{
  "train_examples": 203450,
  "horizontal_flip": true,
  "encoder_depths": [5, 5, 5],
  "encoder_widths": [40, 64, 120],
  "decoder_fused_qkv": false,
  "decoder_positions": "learned",
  "residual_init": "zero_last",
  "ema_decay": 0.99,
  "batch_size": 256,
  "final_lr_fraction": 0.1
}
Rows from block 12 of the image encoder of a small image captioner, named by matrix and row number. Rows with one number belong to one channel. Each number is 200 + 30 x the weight over its row's rms, rounded and kept within 0 to 999. All counts start at 0. After the name is the row's rms in percent of the matrix's.
Before each channel's rows are labels from the 100 images, of 14848, where the channel reaches its highest value: "patch colour" is the nearest of a few named colours to the mean colour under the peak. Only what is clearly more common there than usual is listed. The data: photos with spoken descriptions (Open Images, Localized Narratives). In brackets: how many of the 100, against the usual share in percent.
# convs0: expand pointwise conv (encoder.blocks.12.convs.0.weight, 720x120x1x1), inputs 0-119
# convs1: depthwise 5x5 conv (encoder.blocks.12.convs.1.weight, 720x1x5x5, trained with AdamW), a 5x5 kernel
# convs2: project pointwise conv (encoder.blocks.12.convs.2.weight, 120x720x1x1, transposed), outputs 0-119

patch colour: grey (67 vs 35.2)
convs0.117,134,239,189,259,125,188,200,179,208,162,223,166,240,179,232,149,244,249,230,261,220,188,247,228,237,236,181,221,165,193,168,203,198,226,184,181,259,184,195,163,222,217,216,188,182,191,214,204,153,164,166,239,220,182,176,227,162,210,196,159,138,164,198,218,214,195,191,237,180,143,191,192,215,185,236,151,189,199,201,194,256,202,151,189,209,166,176,167,154,191,165,206,257,176,175,215,181,166,168,189,239,220,184,181,204,246,184,198,164,237,184,202,168,239,202,166,186,168,224,231,168
convs1.117,098,190,204,234,200,212,192,211,229,203,198,223,244,266,229,232,209,245,268,213,204,215,224,259,189,193
convs2.117,137,241,227,204,178,185,189,184,170,179,206,242,124,194,219,173,207,192,169,176,236,184,210,243,200,180,178,199,240,216,184,213,144,172,168,204,173,265,212,212,177,168,205,259,158,206,165,165,222,195,183,166,221,209,218,182,154,231,237,171,145,202,233,224,223,221,204,178,267,183,219,204,199,172,174,207,247,228,231,210,150,169,184,150,170,224,243,190,154,211,111,197,182,207,183,223,215,196,201,164,201,160,216,196,215,200,226,167,239,212,256,166,210,240,256,215,199,182,175,147,211

patch colour: white (40 vs 6.3); pink (34 vs 9.3)
convs0.603,091,244,204,182,239,219,219,212,183,204,232,191,195,198,190,156,237,219,260,193,275,171,205,232,193,214,151,232,192,252,211,130,170,213,222,157,218,246,118,191,232,261,248,217,206,290,185,197,201,177,183,231,162,184,174,245,230,184,184,212,201,181,215,201,161,253,189,184,180,165,195,202,223,196,228,178,169,206,221,215,237,177,234,212,201,188,181,170,246,158,218,214,194,190,233,183,206,207,178,177,216,249,168,176,195,201,214,160,228,229,185,182,260,178,229,168,191,222,199,229,243
convs1.603,104,198,214,211,193,179,241,230,251,207,206,248,230,229,223,207,161,152,194,168,180,156,187,156,183,153
convs2.603,096,239,152,196,188,178,263,280,196,181,213,152,202,175,217,171,162,145,183,194,164,191,170,244,179,184,146,187,160,233,179,234,173,200,214,221,190,215,163,160,205,206,247,189,116,216,187,185,173,218,185,211,241,224,128,175,196,251,162,204,200,186,212,166,234,230,191,203,179,181,140,182,212,185,196,180,194,207,169,200,219,205,181,231,186,255,187,186,196,152,188,226,233,203,218,230,187,168,194,147,167,166,191,198,204,161,196,133,186,166,214,198,229,267,191,201,186,182,211,197,155

patch colour: grey (61 vs 35.2)
convs0.432,049,127,179,211,266,248,207,212,171,237,224,170,192,190,172,162,196,209,162,139,186,213,236,197,198,203,217,192,181,235,173,241,248,180,191,169,208,198,206,232,191,187,223,188,202,174,140,126,185,203,248,182,218,268,251,208,195,244,189,176,130,304,181,205,166,182,173,183,219,221,180,236,168,196,209,225,171,183,216,200,215,181,216,213,213,233,189,222,203,204,188,252,185,205,230,190,189,209,204,183,200,220,202,231,202,190,183,189,229,196,153,242,240,237,247,197,210,194,209,213,127
convs1.432,084,173,159,150,171,161,183,209,180,198,185,162,175,192,190,116,178,213,191,143,178,190,192,189,203,197
convs2.432,051,231,175,220,219,214,183,197,185,247,186,183,215,266,191,226,180,226,172,234,195,100,226,175,217,230,224,205,213,177,211,194,200,178,193,192,222,180,193,197,178,179,184,228,238,242,206,196,171,164,190,181,213,180,183,239,223,183,177,195,127,259,179,162,226,192,229,228,161,202,138,204,203,210,166,178,111,176,219,188,199,224,250,194,213,199,203,188,250,197,221,135,235,211,167,216,210,213,219,140,195,191,197,265,194,206,191,183,276,198,188,175,173,142,187,186,237,195,209,242,162

patch colour: black (35 vs 13.6)
convs0.17,050,235,207,195,195,192,197,193,162,204,214,141,144,225,225,245,218,198,188,212,157,208,229,182,259,196,183,186,212,201,132,205,221,227,203,216,198,272,193,194,277,198,156,211,197,263,213,219,159,187,168,213,198,195,228,186,177,176,157,255,179,196,149,207,250,255,169,209,176,209,197,185,159,207,181,240,168,153,196,139,214,224,225,126,198,231,231,188,194,195,230,226,151,202,216,191,229,212,228,155,212,178,209,159,222,196,194,224,210,151,181,230,167,249,223,198,212,227,190,157,229
convs1.17,097,174,188,179,186,171,169,158,151,190,181,211,215,197,241,228,151,160,145,189,173,201,192,138,197,196
convs2.17,045,125,209,209,198,204,181,226,228,190,213,203,175,274,175,199,203,200,203,202,246,182,208,206,168,205,189,182,206,209,174,185,185,197,234,190,235,185,203,217,194,202,164,169,168,242,240,196,204,170,182,205,179,251,201,181,142,227,256,152,201,218,208,219,168,236,133,203,237,180,233,225,251,195,201,189,184,188,234,190,170,226,158,161,215,192,203,219,279,131,196,270,244,216,189,232,166,152,185,155,154,168,207,194,206,180,207,174,165,235,169,229,225,256,245,226,197,208,199,218,250

patch colour: cyan (26 vs 1.1)
convs0.407,113,194,166,191,236,229,170,205,183,195,211,204,185,192,213,195,244,177,265,120,188,201,215,203,110,168,204,187,188,196,212,186,220,159,189,198,199,160,229,202,217,186,185,173,233,163,226,233,176,260,190,228,221,178,190,245,175,210,164,147,214,222,191,180,206,167,179,203,237,209,162,196,185,152,129,171,258,164,213,183,211,219,94,181,233,183,207,212,246,195,200,185,257,222,212,176,211,171,244,176,214,202,224,178,218,162,196,199,193,192,201,142,158,219,244,216,164,201,172,184,195
convs1.407,098,189,167,226,196,189,188,210,240,197,183,216,219,293,208,238,193,206,260,195,191,162,208,245,207,192
convs2.407,134,237,153,243,155,237,251,253,187,175,213,223,196,209,185,201,190,179,257,220,126,221,220,216,228,212,154,225,147,220,204,162,239,172,190,241,193,160,198,166,197,207,202,192,143,187,222,188,233,239,146,169,204,199,174,226,223,138,223,186,206,177,186,202,216,184,196,253,217,183,192,209,207,162,176,174,243,168,146,162,185,171,121,204,203,202,146,189,182,202,192,221,233,157,185,214,116,220,188,185,220,242,211,204,229,188,168,177,174,175,214,259,214,180,191,195,184,168,197,194,189

patch colour: pink (35 vs 9.3)
convs0.37,086,188,157,242,200,180,208,200,208,249,148,199,215,194,217,149,206,192,233,250,174,146,207,170,176,175,225,165,210,245,221,187,215,216,277,180,208,245,203,197,184,225,163,148,188,204,184,207,172,242,194,185,188,188,184,188,183,173,188,179,226,200,190,219,189,227,154,219,144,219,219,166,203,256,238,233,243,139,153,174,202,245,223,191,247,200,214,204,223,166,226,200,198,191,141,201,170,166,150,243,172,235,141,191,229,175,259,194,199,218,207,205,168,215,172,240,253,198,224,257,204
convs1.37,092,158,183,210,156,173,187,253,257,174,213,183,231,261,189,221,176,229,230,173,195,185,238,195,181,204
convs2.37,076,167,208,203,238,155,228,204,173,181,137,244,214,194,204,153,232,202,198,158,170,209,226,256,186,136,209,187,173,263,231,189,199,234,206,204,195,206,128,152,243,236,197,229,228,236,224,207,199,219,211,171,166,212,221,186,215,208,178,213,208,191,172,217,186,162,167,211,130,227,238,216,108,200,186,166,240,234,204,259,204,199,201,209,113,217,191,213,161,211,211,166,198,204,205,189,169,203,172,166,188,193,209,187,199,163,202,266,208,243,226,183,213,221,194,164,231,175,201,234,193

patch colour: white (35 vs 6.3); pink (29 vs 9.3)
convs0.525,138,215,233,163,209,219,225,241,210,263,204,177,180,211,193,170,235,225,209,232,178,136,205,182,152,193,167,211,268,284,188,224,195,196,150,196,236,173,214,197,166,211,244,201,200,183,180,164,253,207,220,221,229,228,147,209,264,180,194,197,245,217,206,196,185,263,200,215,188,206,196,191,211,183,188,187,173,183,168,197,253,169,251,160,218,231,264,210,198,210,231,197,205,207,271,190,168,150,219,197,237,268,220,176,227,179,194,195,210,219,263,202,184,205,187,171,207,192,239,227,187
convs1.525,107,198,216,244,183,186,203,221,301,194,211,218,235,271,193,225,203,196,197,190,210,190,170,216,201,212
convs2.525,164,137,187,197,212,172,201,219,209,189,241,196,280,199,204,242,198,202,198,209,248,251,169,159,231,156,192,162,194,181,215,205,218,209,214,205,255,184,234,209,258,180,187,220,177,238,184,213,142,192,233,218,230,198,219,212,172,191,208,221,182,218,201,232,199,195,202,196,210,228,167,172,179,235,126,178,196,101,221,208,172,210,230,207,161,202,227,178,249,199,239,203,184,217,222,198,214,169,205,244,181,208,188,214,241,268,220,196,212,237,220,209,181,191,239,215,236,159,221,282,260

patch colour: grey (70 vs 35.2)
convs0.357,137,252,161,153,218,197,252,239,186,155,234,201,213,248,177,214,231,224,213,192,200,175,193,205,239,195,169,292,191,229,217,200,234,222,216,180,178,203,140,216,174,213,248,161,218,218,261,242,211,216,199,204,200,177,188,149,218,170,160,201,223,187,201,138,219,211,142,212,199,225,241,234,216,246,242,178,153,164,173,238,166,196,207,175,288,203,202,231,188,230,193,141,243,206,212,208,185,191,166,192,239,220,186,193,230,216,222,223,198,190,199,204,242,247,213,224,185,222,217,207,175
convs1.357,098,180,169,215,154,170,191,221,259,190,212,235,235,289,208,234,189,209,212,201,190,178,191,185,191,175
convs2.357,148,203,161,200,229,161,204,226,177,181,283,204,192,210,216,219,256,192,206,214,225,177,231,141,212,192,201,151,196,181,250,256,220,216,185,210,216,236,244,178,184,193,205,203,253,245,193,157,185,179,151,187,202,159,203,185,151,238,202,206,211,211,163,194,178,112,192,224,157,256,207,207,201,214,207,184,252,192,217,179,197,200,209,159,208,225,229,198,206,310,174,222,174,190,192,214,193,171,169,188,190,170,211,211,228,204,263,182,211,226,217,269,191,195,182,215,224,202,219,225,249

patch colour: white (31 vs 6.3)
convs0.158,066,154,144,172,212,207,217,205,270,182,182,185,194,216,154,231,168,237,195,167,195,213,241,198,236,166,232,192,211,223,220,207,181,198,220,161,200,146,229,234,212,152,198,108,173,179,222,203,265,165,170,202,225,203,231,196,217,220,198,196,199,247,219,229,190,207,222,234,159,199,219,195,177,204,237,166,222,210,219,178,186,200,208,293,212,184,172,148,185,177,252,220,222,197,235,218,163,253,179,172,173,220,236,179,198,197,157,186,201,177,226,199,251,215,186,181,213,246,266,221,167
convs1.158,087,187,175,169,188,191,189,188,155,173,203,210,183,137,166,184,243,216,176,208,225,224,221,257,260,224
convs2.158,069,160,168,199,214,232,228,231,299,164,200,213,156,200,207,226,208,207,167,204,198,236,207,207,209,235,208,188,225,231,171,221,231,135,210,207,190,208,220,242,207,229,224,212,184,206,178,190,208,195,173,249,168,193,113,202,180,242,146,193,210,231,213,166,232,188,207,226,213,195,230,218,181,170,217,207,202,179,213,154,142,256,197,254,249,223,147,195,172,207,253,223,155,177,234,191,166,185,177,215,236,215,195,188,204,190,158,186,263,194,234,211,210,272,221,192,219,242,225,240,206

patch colour: black (36 vs 13.6)
convs0.495,072,216,244,171,254,211,159,213,174,211,223,167,200,206,156,164,173,120,210,152,285,276,199,178,173,223,183,206,186,179,224,226,199,258,197,200,245,184,227,185,176,175,219,208,198,235,227,198,241,218,218,210,243,193,222,225,183,204,187,241,231,212,184,188,171,197,210,229,215,187,165,199,191,217,162,220,185,176,198,197,220,172,219,215,201,221,230,194,267,166,158,181,190,178,216,207,195,167,170,255,196,198,155,144,230,244,159,133,197,261,190,204,166,213,200,160,151,226,179,234,193
convs1.495,097,218,251,265,224,240,165,185,190,204,204,149,153,160,160,173,214,210,183,202,193,213,209,208,170,171
convs2.495,070,201,186,231,213,207,170,197,177,154,202,175,241,264,243,189,171,194,217,175,164,195,140,209,187,220,122,259,119,180,198,158,168,212,249,208,206,170,174,182,228,220,259,168,181,204,186,124,188,196,197,197,193,188,224,198,219,247,249,166,222,199,241,171,146,210,189,217,224,200,174,208,177,206,177,224,256,186,215,237,208,176,183,216,181,190,228,182,213,217,134,184,192,210,197,197,182,181,223,213,217,211,175,173,202,206,176,225,223,208,194,163,125,149,251,148,188,197,195,185,241

patch colour: black (38 vs 13.6)
convs0.93,084,213,169,236,203,163,135,180,216,224,211,182,150,161,177,124,165,223,225,192,221,226,144,199,150,166,182,206,219,171,162,209,175,207,213,240,224,185,191,225,193,177,213,116,221,196,196,167,230,215,211,196,225,221,180,222,228,235,244,194,232,184,239,188,203,204,148,229,177,224,180,192,172,174,221,183,200,214,241,183,205,211,209,215,211,251,155,297,194,197,208,218,193,160,208,179,218,224,206,227,148,257,201,207,220,126,241,196,191,219,195,217,180,165,227,177,191,265,218,193,226
convs1.93,099,179,172,170,207,186,150,171,218,231,229,173,209,268,218,206,144,181,209,204,194,177,161,160,176,167
convs2.93,095,188,263,189,208,228,184,202,218,189,191,174,157,179,216,163,192,153,174,190,211,185,217,171,168,161,231,189,206,206,257,136,196,185,197,237,195,218,269,198,189,194,213,196,235,223,202,225,201,227,217,270,216,212,225,236,203,187,200,217,190,156,240,155,240,232,220,229,208,194,189,227,180,189,207,110,206,234,155,215,230,175,161,252,211,187,183,151,165,178,175,210,179,192,167,184,211,254,186,209,198,182,156,184,228,283,209,154,229,223,211,246,227,220,244,224,221,147,201,193,158

patch colour: pink (27 vs 9.3)
convs0.593,110,229,222,216,240,236,251,220,198,218,182,163,205,184,194,156,199,276,234,223,182,175,189,204,201,209,182,217,212,155,199,225,211,241,207,196,232,201,151,244,254,254,202,213,167,175,190,159,236,214,269,157,194,179,183,174,244,197,214,239,242,219,204,191,188,213,191,220,152,134,166,161,240,204,173,191,174,191,201,150,195,115,224,248,215,199,162,224,225,238,202,222,231,181,223,184,216,198,214,177,200,237,226,175,238,186,259,169,215,175,202,192,246,218,210,195,216,147,196,238,235
convs1.593,096,184,206,194,209,189,174,200,233,214,171,159,195,278,209,166,157,203,255,196,163,178,178,250,201,177
convs2.593,117,241,238,180,227,242,251,249,194,174,204,258,196,179,172,212,176,189,215,136,170,175,168,204,225,220,200,213,144,237,217,209,191,200,209,190,196,166,175,240,173,166,219,221,172,164,197,237,210,181,146,226,191,186,169,204,201,206,193,213,199,241,186,209,216,214,162,202,192,178,261,243,214,249,244,224,196,221,193,225,189,246,232,176,200,144,127,204,151,157,173,209,205,204,158,214,170,233,243,191,276,211,232,230,243,223,188,208,179,215,155,230,205,231,208,172,164,262,231,178,183

patch colour: pink (26 vs 9.3)
convs0.125,146,179,237,208,212,170,167,241,211,227,165,211,172,210,217,223,237,193,171,137,215,222,171,190,190,218,161,196,251,184,149,245,190,203,226,201,160,147,188,197,197,256,241,178,176,245,183,251,192,192,228,206,256,156,239,205,226,224,195,192,269,211,231,189,216,200,185,190,217,195,235,242,223,207,282,193,193,237,183,194,226,203,195,187,234,203,221,171,240,246,216,184,194,198,201,200,187,157,219,152,210,214,163,186,234,211,137,206,174,145,196,186,138,239,237,223,204,218,169,128,186
convs1.125,112,175,187,218,200,195,187,208,231,192,191,190,231,306,205,213,189,206,275,199,212,218,206,222,178,185
convs2.125,161,268,111,221,197,205,244,259,153,190,194,224,201,226,218,221,207,209,198,182,223,236,226,190,188,178,165,206,205,195,240,164,209,192,181,194,206,216,212,106,227,215,183,219,204,228,254,166,210,207,165,202,198,199,202,208,187,204,188,242,180,144,197,165,195,212,179,225,227,179,216,200,146,178,204,217,209,179,218,198,169,153,176,203,175,256,198,228,162,230,201,192,166,172,134,251,141,216,149,159,183,213,202,173,218,208,202,180,191,240,182,259,193,180,233,257,161,165,193,175,243

patch colour: black (84 vs 13.6)
convs0.353,081,180,241,188,246,171,113,210,181,208,181,200,222,204,208,146,188,233,261,198,195,223,146,200,169,179,199,218,222,212,180,113,173,229,214,226,231,219,185,142,198,201,244,192,184,267,242,152,192,197,220,188,213,188,200,196,201,232,188,160,223,157,197,208,221,200,191,190,210,196,217,154,141,278,187,201,190,210,207,165,215,220,223,247,191,209,192,208,232,197,206,170,196,207,239,206,208,222,186,153,177,193,237,182,254,253,221,195,236,157,229,242,130,196,217,230,208,223,201,151,201
convs1.353,099,169,182,168,219,197,172,160,170,171,165,217,233,228,235,202,172,189,197,175,175,165,163,174,157,139
convs2.353,075,215,217,248,235,213,215,205,171,159,225,220,178,206,205,159,169,222,207,209,193,245,249,183,214,211,177,182,155,187,191,175,206,222,206,226,226,163,247,202,221,211,192,143,221,227,247,239,209,247,192,256,228,171,260,185,208,178,169,188,201,184,193,195,203,225,183,157,200,173,228,252,177,186,167,173,191,205,193,226,175,222,225,233,200,163,169,195,142,167,244,146,211,199,224,247,205,224,245,156,148,165,205,251,221,179,268,173,195,232,132,227,183,220,200,233,220,276,222,184,192

patch colour: grey (61 vs 35.2)
convs0.708,080,205,209,199,237,145,222,165,203,218,170,258,205,227,234,240,181,228,156,156,193,160,193,188,208,216,167,157,196,194,168,203,173,179,188,193,187,192,141,258,202,173,184,163,172,153,182,198,221,201,143,213,180,235,164,226,247,214,169,197,154,269,173,188,202,203,148,175,197,216,217,288,169,210,173,207,211,212,214,213,191,159,187,192,177,243,162,182,198,184,164,166,140,172,211,212,157,176,266,190,133,207,159,228,221,183,210,212,163,197,177,186,185,164,223,162,168,191,213,186,219
convs1.708,098,180,227,230,195,178,136,177,238,249,181,157,183,242,228,229,153,167,219,204,230,180,182,205,185,208
convs2.708,072,188,197,195,202,232,189,171,141,178,185,138,216,208,216,196,211,173,206,191,272,199,203,205,238,188,201,181,207,154,249,219,192,237,177,188,211,253,171,224,139,173,212,240,210,243,211,147,196,243,191,259,179,192,140,186,216,206,167,175,230,188,205,172,174,141,235,225,212,193,267,161,178,226,241,176,192,156,222,159,181,192,230,205,196,188,179,182,178,243,230,175,256,229,180,235,188,210,227,220,221,213,298,212,187,200,205,167,230,180,199,220,233,178,203,166,230,179,182,175,163

patch colour: brown (62 vs 31.6)
convs0.289,119,190,170,232,184,221,199,240,196,226,219,165,225,165,185,217,247,205,182,141,199,171,169,225,232,196,172,208,178,176,183,193,139,144,190,146,268,207,207,241,171,197,237,238,199,214,210,178,215,213,151,140,185,220,267,205,219,153,183,182,195,210,185,172,213,200,140,221,202,211,230,170,182,194,211,146,194,260,193,215,191,184,217,164,223,192,204,155,167,213,178,215,229,228,172,202,189,207,189,209,255,207,211,211,217,167,132,243,204,273,272,201,181,244,181,176,231,159,190,211,184
convs1.289,102,178,170,176,171,161,222,214,234,222,211,271,242,260,217,222,188,199,224,186,188,178,170,177,176,170
convs2.289,127,167,214,223,177,227,212,189,190,203,242,226,202,195,240,226,247,154,193,210,192,150,182,201,185,202,271,192,203,189,199,196,262,183,203,199,283,171,203,173,212,199,165,169,197,230,230,223,234,216,223,191,171,177,184,223,170,239,226,197,221,184,224,239,200,225,206,224,179,190,228,191,237,235,185,188,230,163,285,202,213,224,253,228,205,249,203,231,264,221,215,180,216,152,161,178,198,144,144,198,192,161,197,203,170,187,211,258,188,148,244,216,221,189,132,229,196,178,194,251,177

patch colour: white (40 vs 6.3)
convs0.517,106,199,258,183,177,179,181,162,194,166,263,150,166,201,182,228,253,199,201,162,209,169,182,219,188,156,198,188,196,206,191,198,208,212,199,178,209,201,193,196,207,183,176,189,202,173,239,148,227,234,178,133,170,191,273,182,230,243,178,183,227,189,204,199,196,268,210,215,143,225,223,171,262,220,200,221,151,238,177,253,190,248,185,247,226,215,213,196,218,175,194,179,195,260,252,214,182,196,183,205,188,221,212,239,213,202,156,189,207,190,183,177,206,193,228,235,257,182,278,270,189
convs1.517,107,228,149,135,227,197,187,186,185,188,181,197,178,220,166,172,222,239,252,202,201,212,214,270,201,187
convs2.517,108,244,217,201,209,238,166,255,203,193,181,206,240,185,208,218,219,169,247,200,175,178,180,212,211,251,219,164,195,207,197,252,240,150,171,189,205,223,184,265,225,189,150,158,170,146,191,156,203,224,249,228,203,219,211,196,177,203,186,223,172,232,228,210,235,225,186,142,176,157,191,200,205,227,167,199,192,224,229,237,186,232,188,203,212,222,173,198,235,209,197,133,177,209,188,273,206,163,183,168,219,220,249,208,236,204,228,250,220,214,228,242,121,267,203,177,206,179,242,228,171

patch colour: pink (31 vs 9.3)
convs0.489,139,227,163,199,201,212,210,188,204,223,257,158,223,197,197,211,208,230,143,206,212,153,179,178,213,234,170,175,258,211,171,192,185,189,204,266,226,207,183,159,269,265,185,202,191,215,103,153,185,231,208,213,237,143,187,179,216,186,218,220,203,216,231,221,204,206,168,214,175,193,188,148,201,204,173,138,183,214,204,177,237,269,195,228,194,237,193,231,211,197,219,188,244,209,185,225,160,168,211,217,192,229,236,250,219,203,151,207,244,133,203,188,197,241,200,180,216,233,188,240,169
convs1.489,099,156,172,197,179,187,196,216,215,176,214,256,248,280,228,245,194,215,218,212,193,179,185,178,171,179
convs2.489,142,216,176,203,208,219,181,215,171,270,217,239,196,240,228,190,214,169,189,255,219,210,263,126,186,259,247,255,190,179,241,203,225,154,205,248,230,239,210,206,176,240,217,205,203,192,216,182,191,181,149,223,183,172,166,166,171,186,244,195,193,233,192,277,170,171,229,193,225,203,226,231,215,262,175,152,242,224,184,178,202,259,184,172,163,272,223,191,198,194,194,196,206,219,190,198,187,183,181,167,174,162,231,195,259,194,242,205,225,218,209,224,197,208,193,231,205,173,225,228,214

patch colour: grey (65 vs 35.2)
convs0.114,115,255,245,260,181,167,198,166,169,180,191,143,210,232,208,218,210,203,175,194,184,160,169,185,184,206,232,190,236,192,177,231,226,216,196,184,154,192,251,186,169,146,166,209,207,191,202,246,195,227,212,221,210,203,205,226,173,239,202,128,238,247,189,203,194,207,208,208,165,247,210,195,219,194,301,179,183,244,104,200,244,194,208,219,215,227,189,165,217,190,186,189,219,178,207,194,223,190,184,191,238,151,174,212,200,140,189,229,157,225,184,230,164,207,126,185,206,166,212,214,178
convs1.114,099,178,182,181,182,176,180,195,222,184,183,196,212,236,215,180,224,194,279,205,196,212,235,290,217,186
convs2.114,127,206,226,271,184,200,247,211,210,159,164,236,155,197,132,168,184,199,168,203,221,191,177,177,229,191,204,160,193,248,200,203,199,123,217,240,175,266,210,244,211,224,159,215,208,183,228,205,169,222,189,177,233,193,216,192,153,158,201,206,241,177,245,193,128,204,204,186,171,208,203,231,252,161,192,213,194,177,179,261,244,206,170,214,212,200,190,192,203,150,210,196,213,225,158,105,172,191,228,137,227,186,194,182,236,195,232,169,200,228,190,199,165,184,209,226,200,225,224,171,209

patch colour: white (45 vs 6.3)
convs0.29,056,235,204,189,234,241,227,217,223,224,200,178,247,225,215,155,197,178,210,205,196,229,138,213,191,272,211,186,197,174,190,229,157,135,219,194,216,183,164,218,194,206,212,244,213,215,220,117,232,241,218,164,160,210,215,176,189,123,208,262,211,196,204,188,207,220,206,241,181,179,198,133,212,219,204,198,195,173,193,187,169,246,215,153,164,195,207,155,134,201,265,229,183,186,183,226,223,245,213,248,205,209,160,186,186,192,209,209,209,197,243,242,237,224,226,151,224,158,234,200,201
convs1.29,108,143,158,150,208,205,151,172,188,213,193,149,156,213,206,188,169,154,183,180,196,214,216,233,232,212
convs2.29,049,250,196,252,211,242,229,216,183,201,213,223,185,221,189,224,178,192,206,179,193,158,217,282,148,246,199,180,204,233,246,182,167,193,247,187,204,241,266,197,261,213,205,195,165,182,212,231,201,164,183,236,203,199,138,269,194,170,176,191,190,223,163,175,208,215,195,230,193,185,201,226,230,177,184,180,222,183,228,216,238,146,244,171,233,225,220,163,184,176,227,209,225,159,186,230,220,262,171,170,234,195,212,163,208,184,196,206,225,207,206,243,261,173,212,197,209,218,246,120,211

patch colour: white (27 vs 6.3); pink (26 vs 9.3)
convs0.549,059,175,165,210,217,226,285,193,170,132,174,200,191,196,188,197,213,179,264,195,156,134,218,169,217,185,202,203,198,207,190,182,245,187,247,173,194,230,195,213,218,243,223,198,215,245,160,232,190,226,148,206,196,198,133,187,214,149,158,213,185,173,211,180,205,259,183,222,212,213,230,218,153,188,153,241,197,226,230,172,195,199,188,180,179,219,215,230,143,176,204,245,127,198,203,210,223,201,213,213,182,219,211,111,186,172,216,186,175,200,199,185,216,272,217,181,202,232,170,171,169
convs1.549,107,199,175,153,209,195,190,156,158,208,206,186,153,177,213,213,169,149,174,203,163,165,159,150,206,236
convs2.549,061,158,182,210,217,234,214,215,201,201,237,197,210,188,146,168,192,210,229,281,241,183,192,150,181,219,194,157,191,167,204,246,188,128,125,198,212,224,172,221,176,221,196,185,189,255,223,251,209,183,171,175,212,225,137,151,190,211,210,236,185,181,266,186,224,253,209,221,172,213,228,192,183,237,215,220,227,182,235,190,206,163,218,168,214,213,201,240,195,205,183,242,171,217,204,245,209,185,174,237,213,166,191,272,191,196,174,223,202,253,196,207,151,254,195,217,178,253,168,202,225

patch colour: white (46 vs 6.3)
convs0.528,098,220,231,196,207,188,175,128,206,176,194,200,179,264,198,243,229,227,173,223,189,243,207,217,167,180,175,195,175,230,249,290,173,213,161,189,278,233,208,209,172,169,177,190,171,204,249,174,258,193,216,213,179,208,244,212,170,172,219,189,146,192,202,196,195,272,185,253,187,178,204,260,189,189,229,174,224,229,198,197,176,205,194,190,214,191,222,282,171,156,219,211,224,176,221,208,216,192,180,190,242,228,230,168,219,189,162,189,203,134,218,214,176,236,174,188,227,182,220,239,202
convs1.528,095,168,207,180,205,215,160,200,157,177,191,189,187,157,192,195,170,191,205,192,163,227,240,296,219,190
convs2.528,098,210,180,197,232,196,224,205,203,156,208,199,188,190,233,150,239,217,181,186,178,199,254,187,201,190,190,180,205,208,221,227,200,195,201,181,220,227,239,212,190,171,194,231,154,172,176,149,179,202,171,255,184,195,179,222,161,199,169,244,188,293,173,194,211,188,186,181,201,203,213,252,195,122,214,204,88,217,305,198,161,229,196,258,201,235,186,214,174,187,202,200,178,180,171,200,177,184,221,166,246,209,187,207,163,195,169,187,241,184,198,174,184,152,209,196,253,193,221,243,204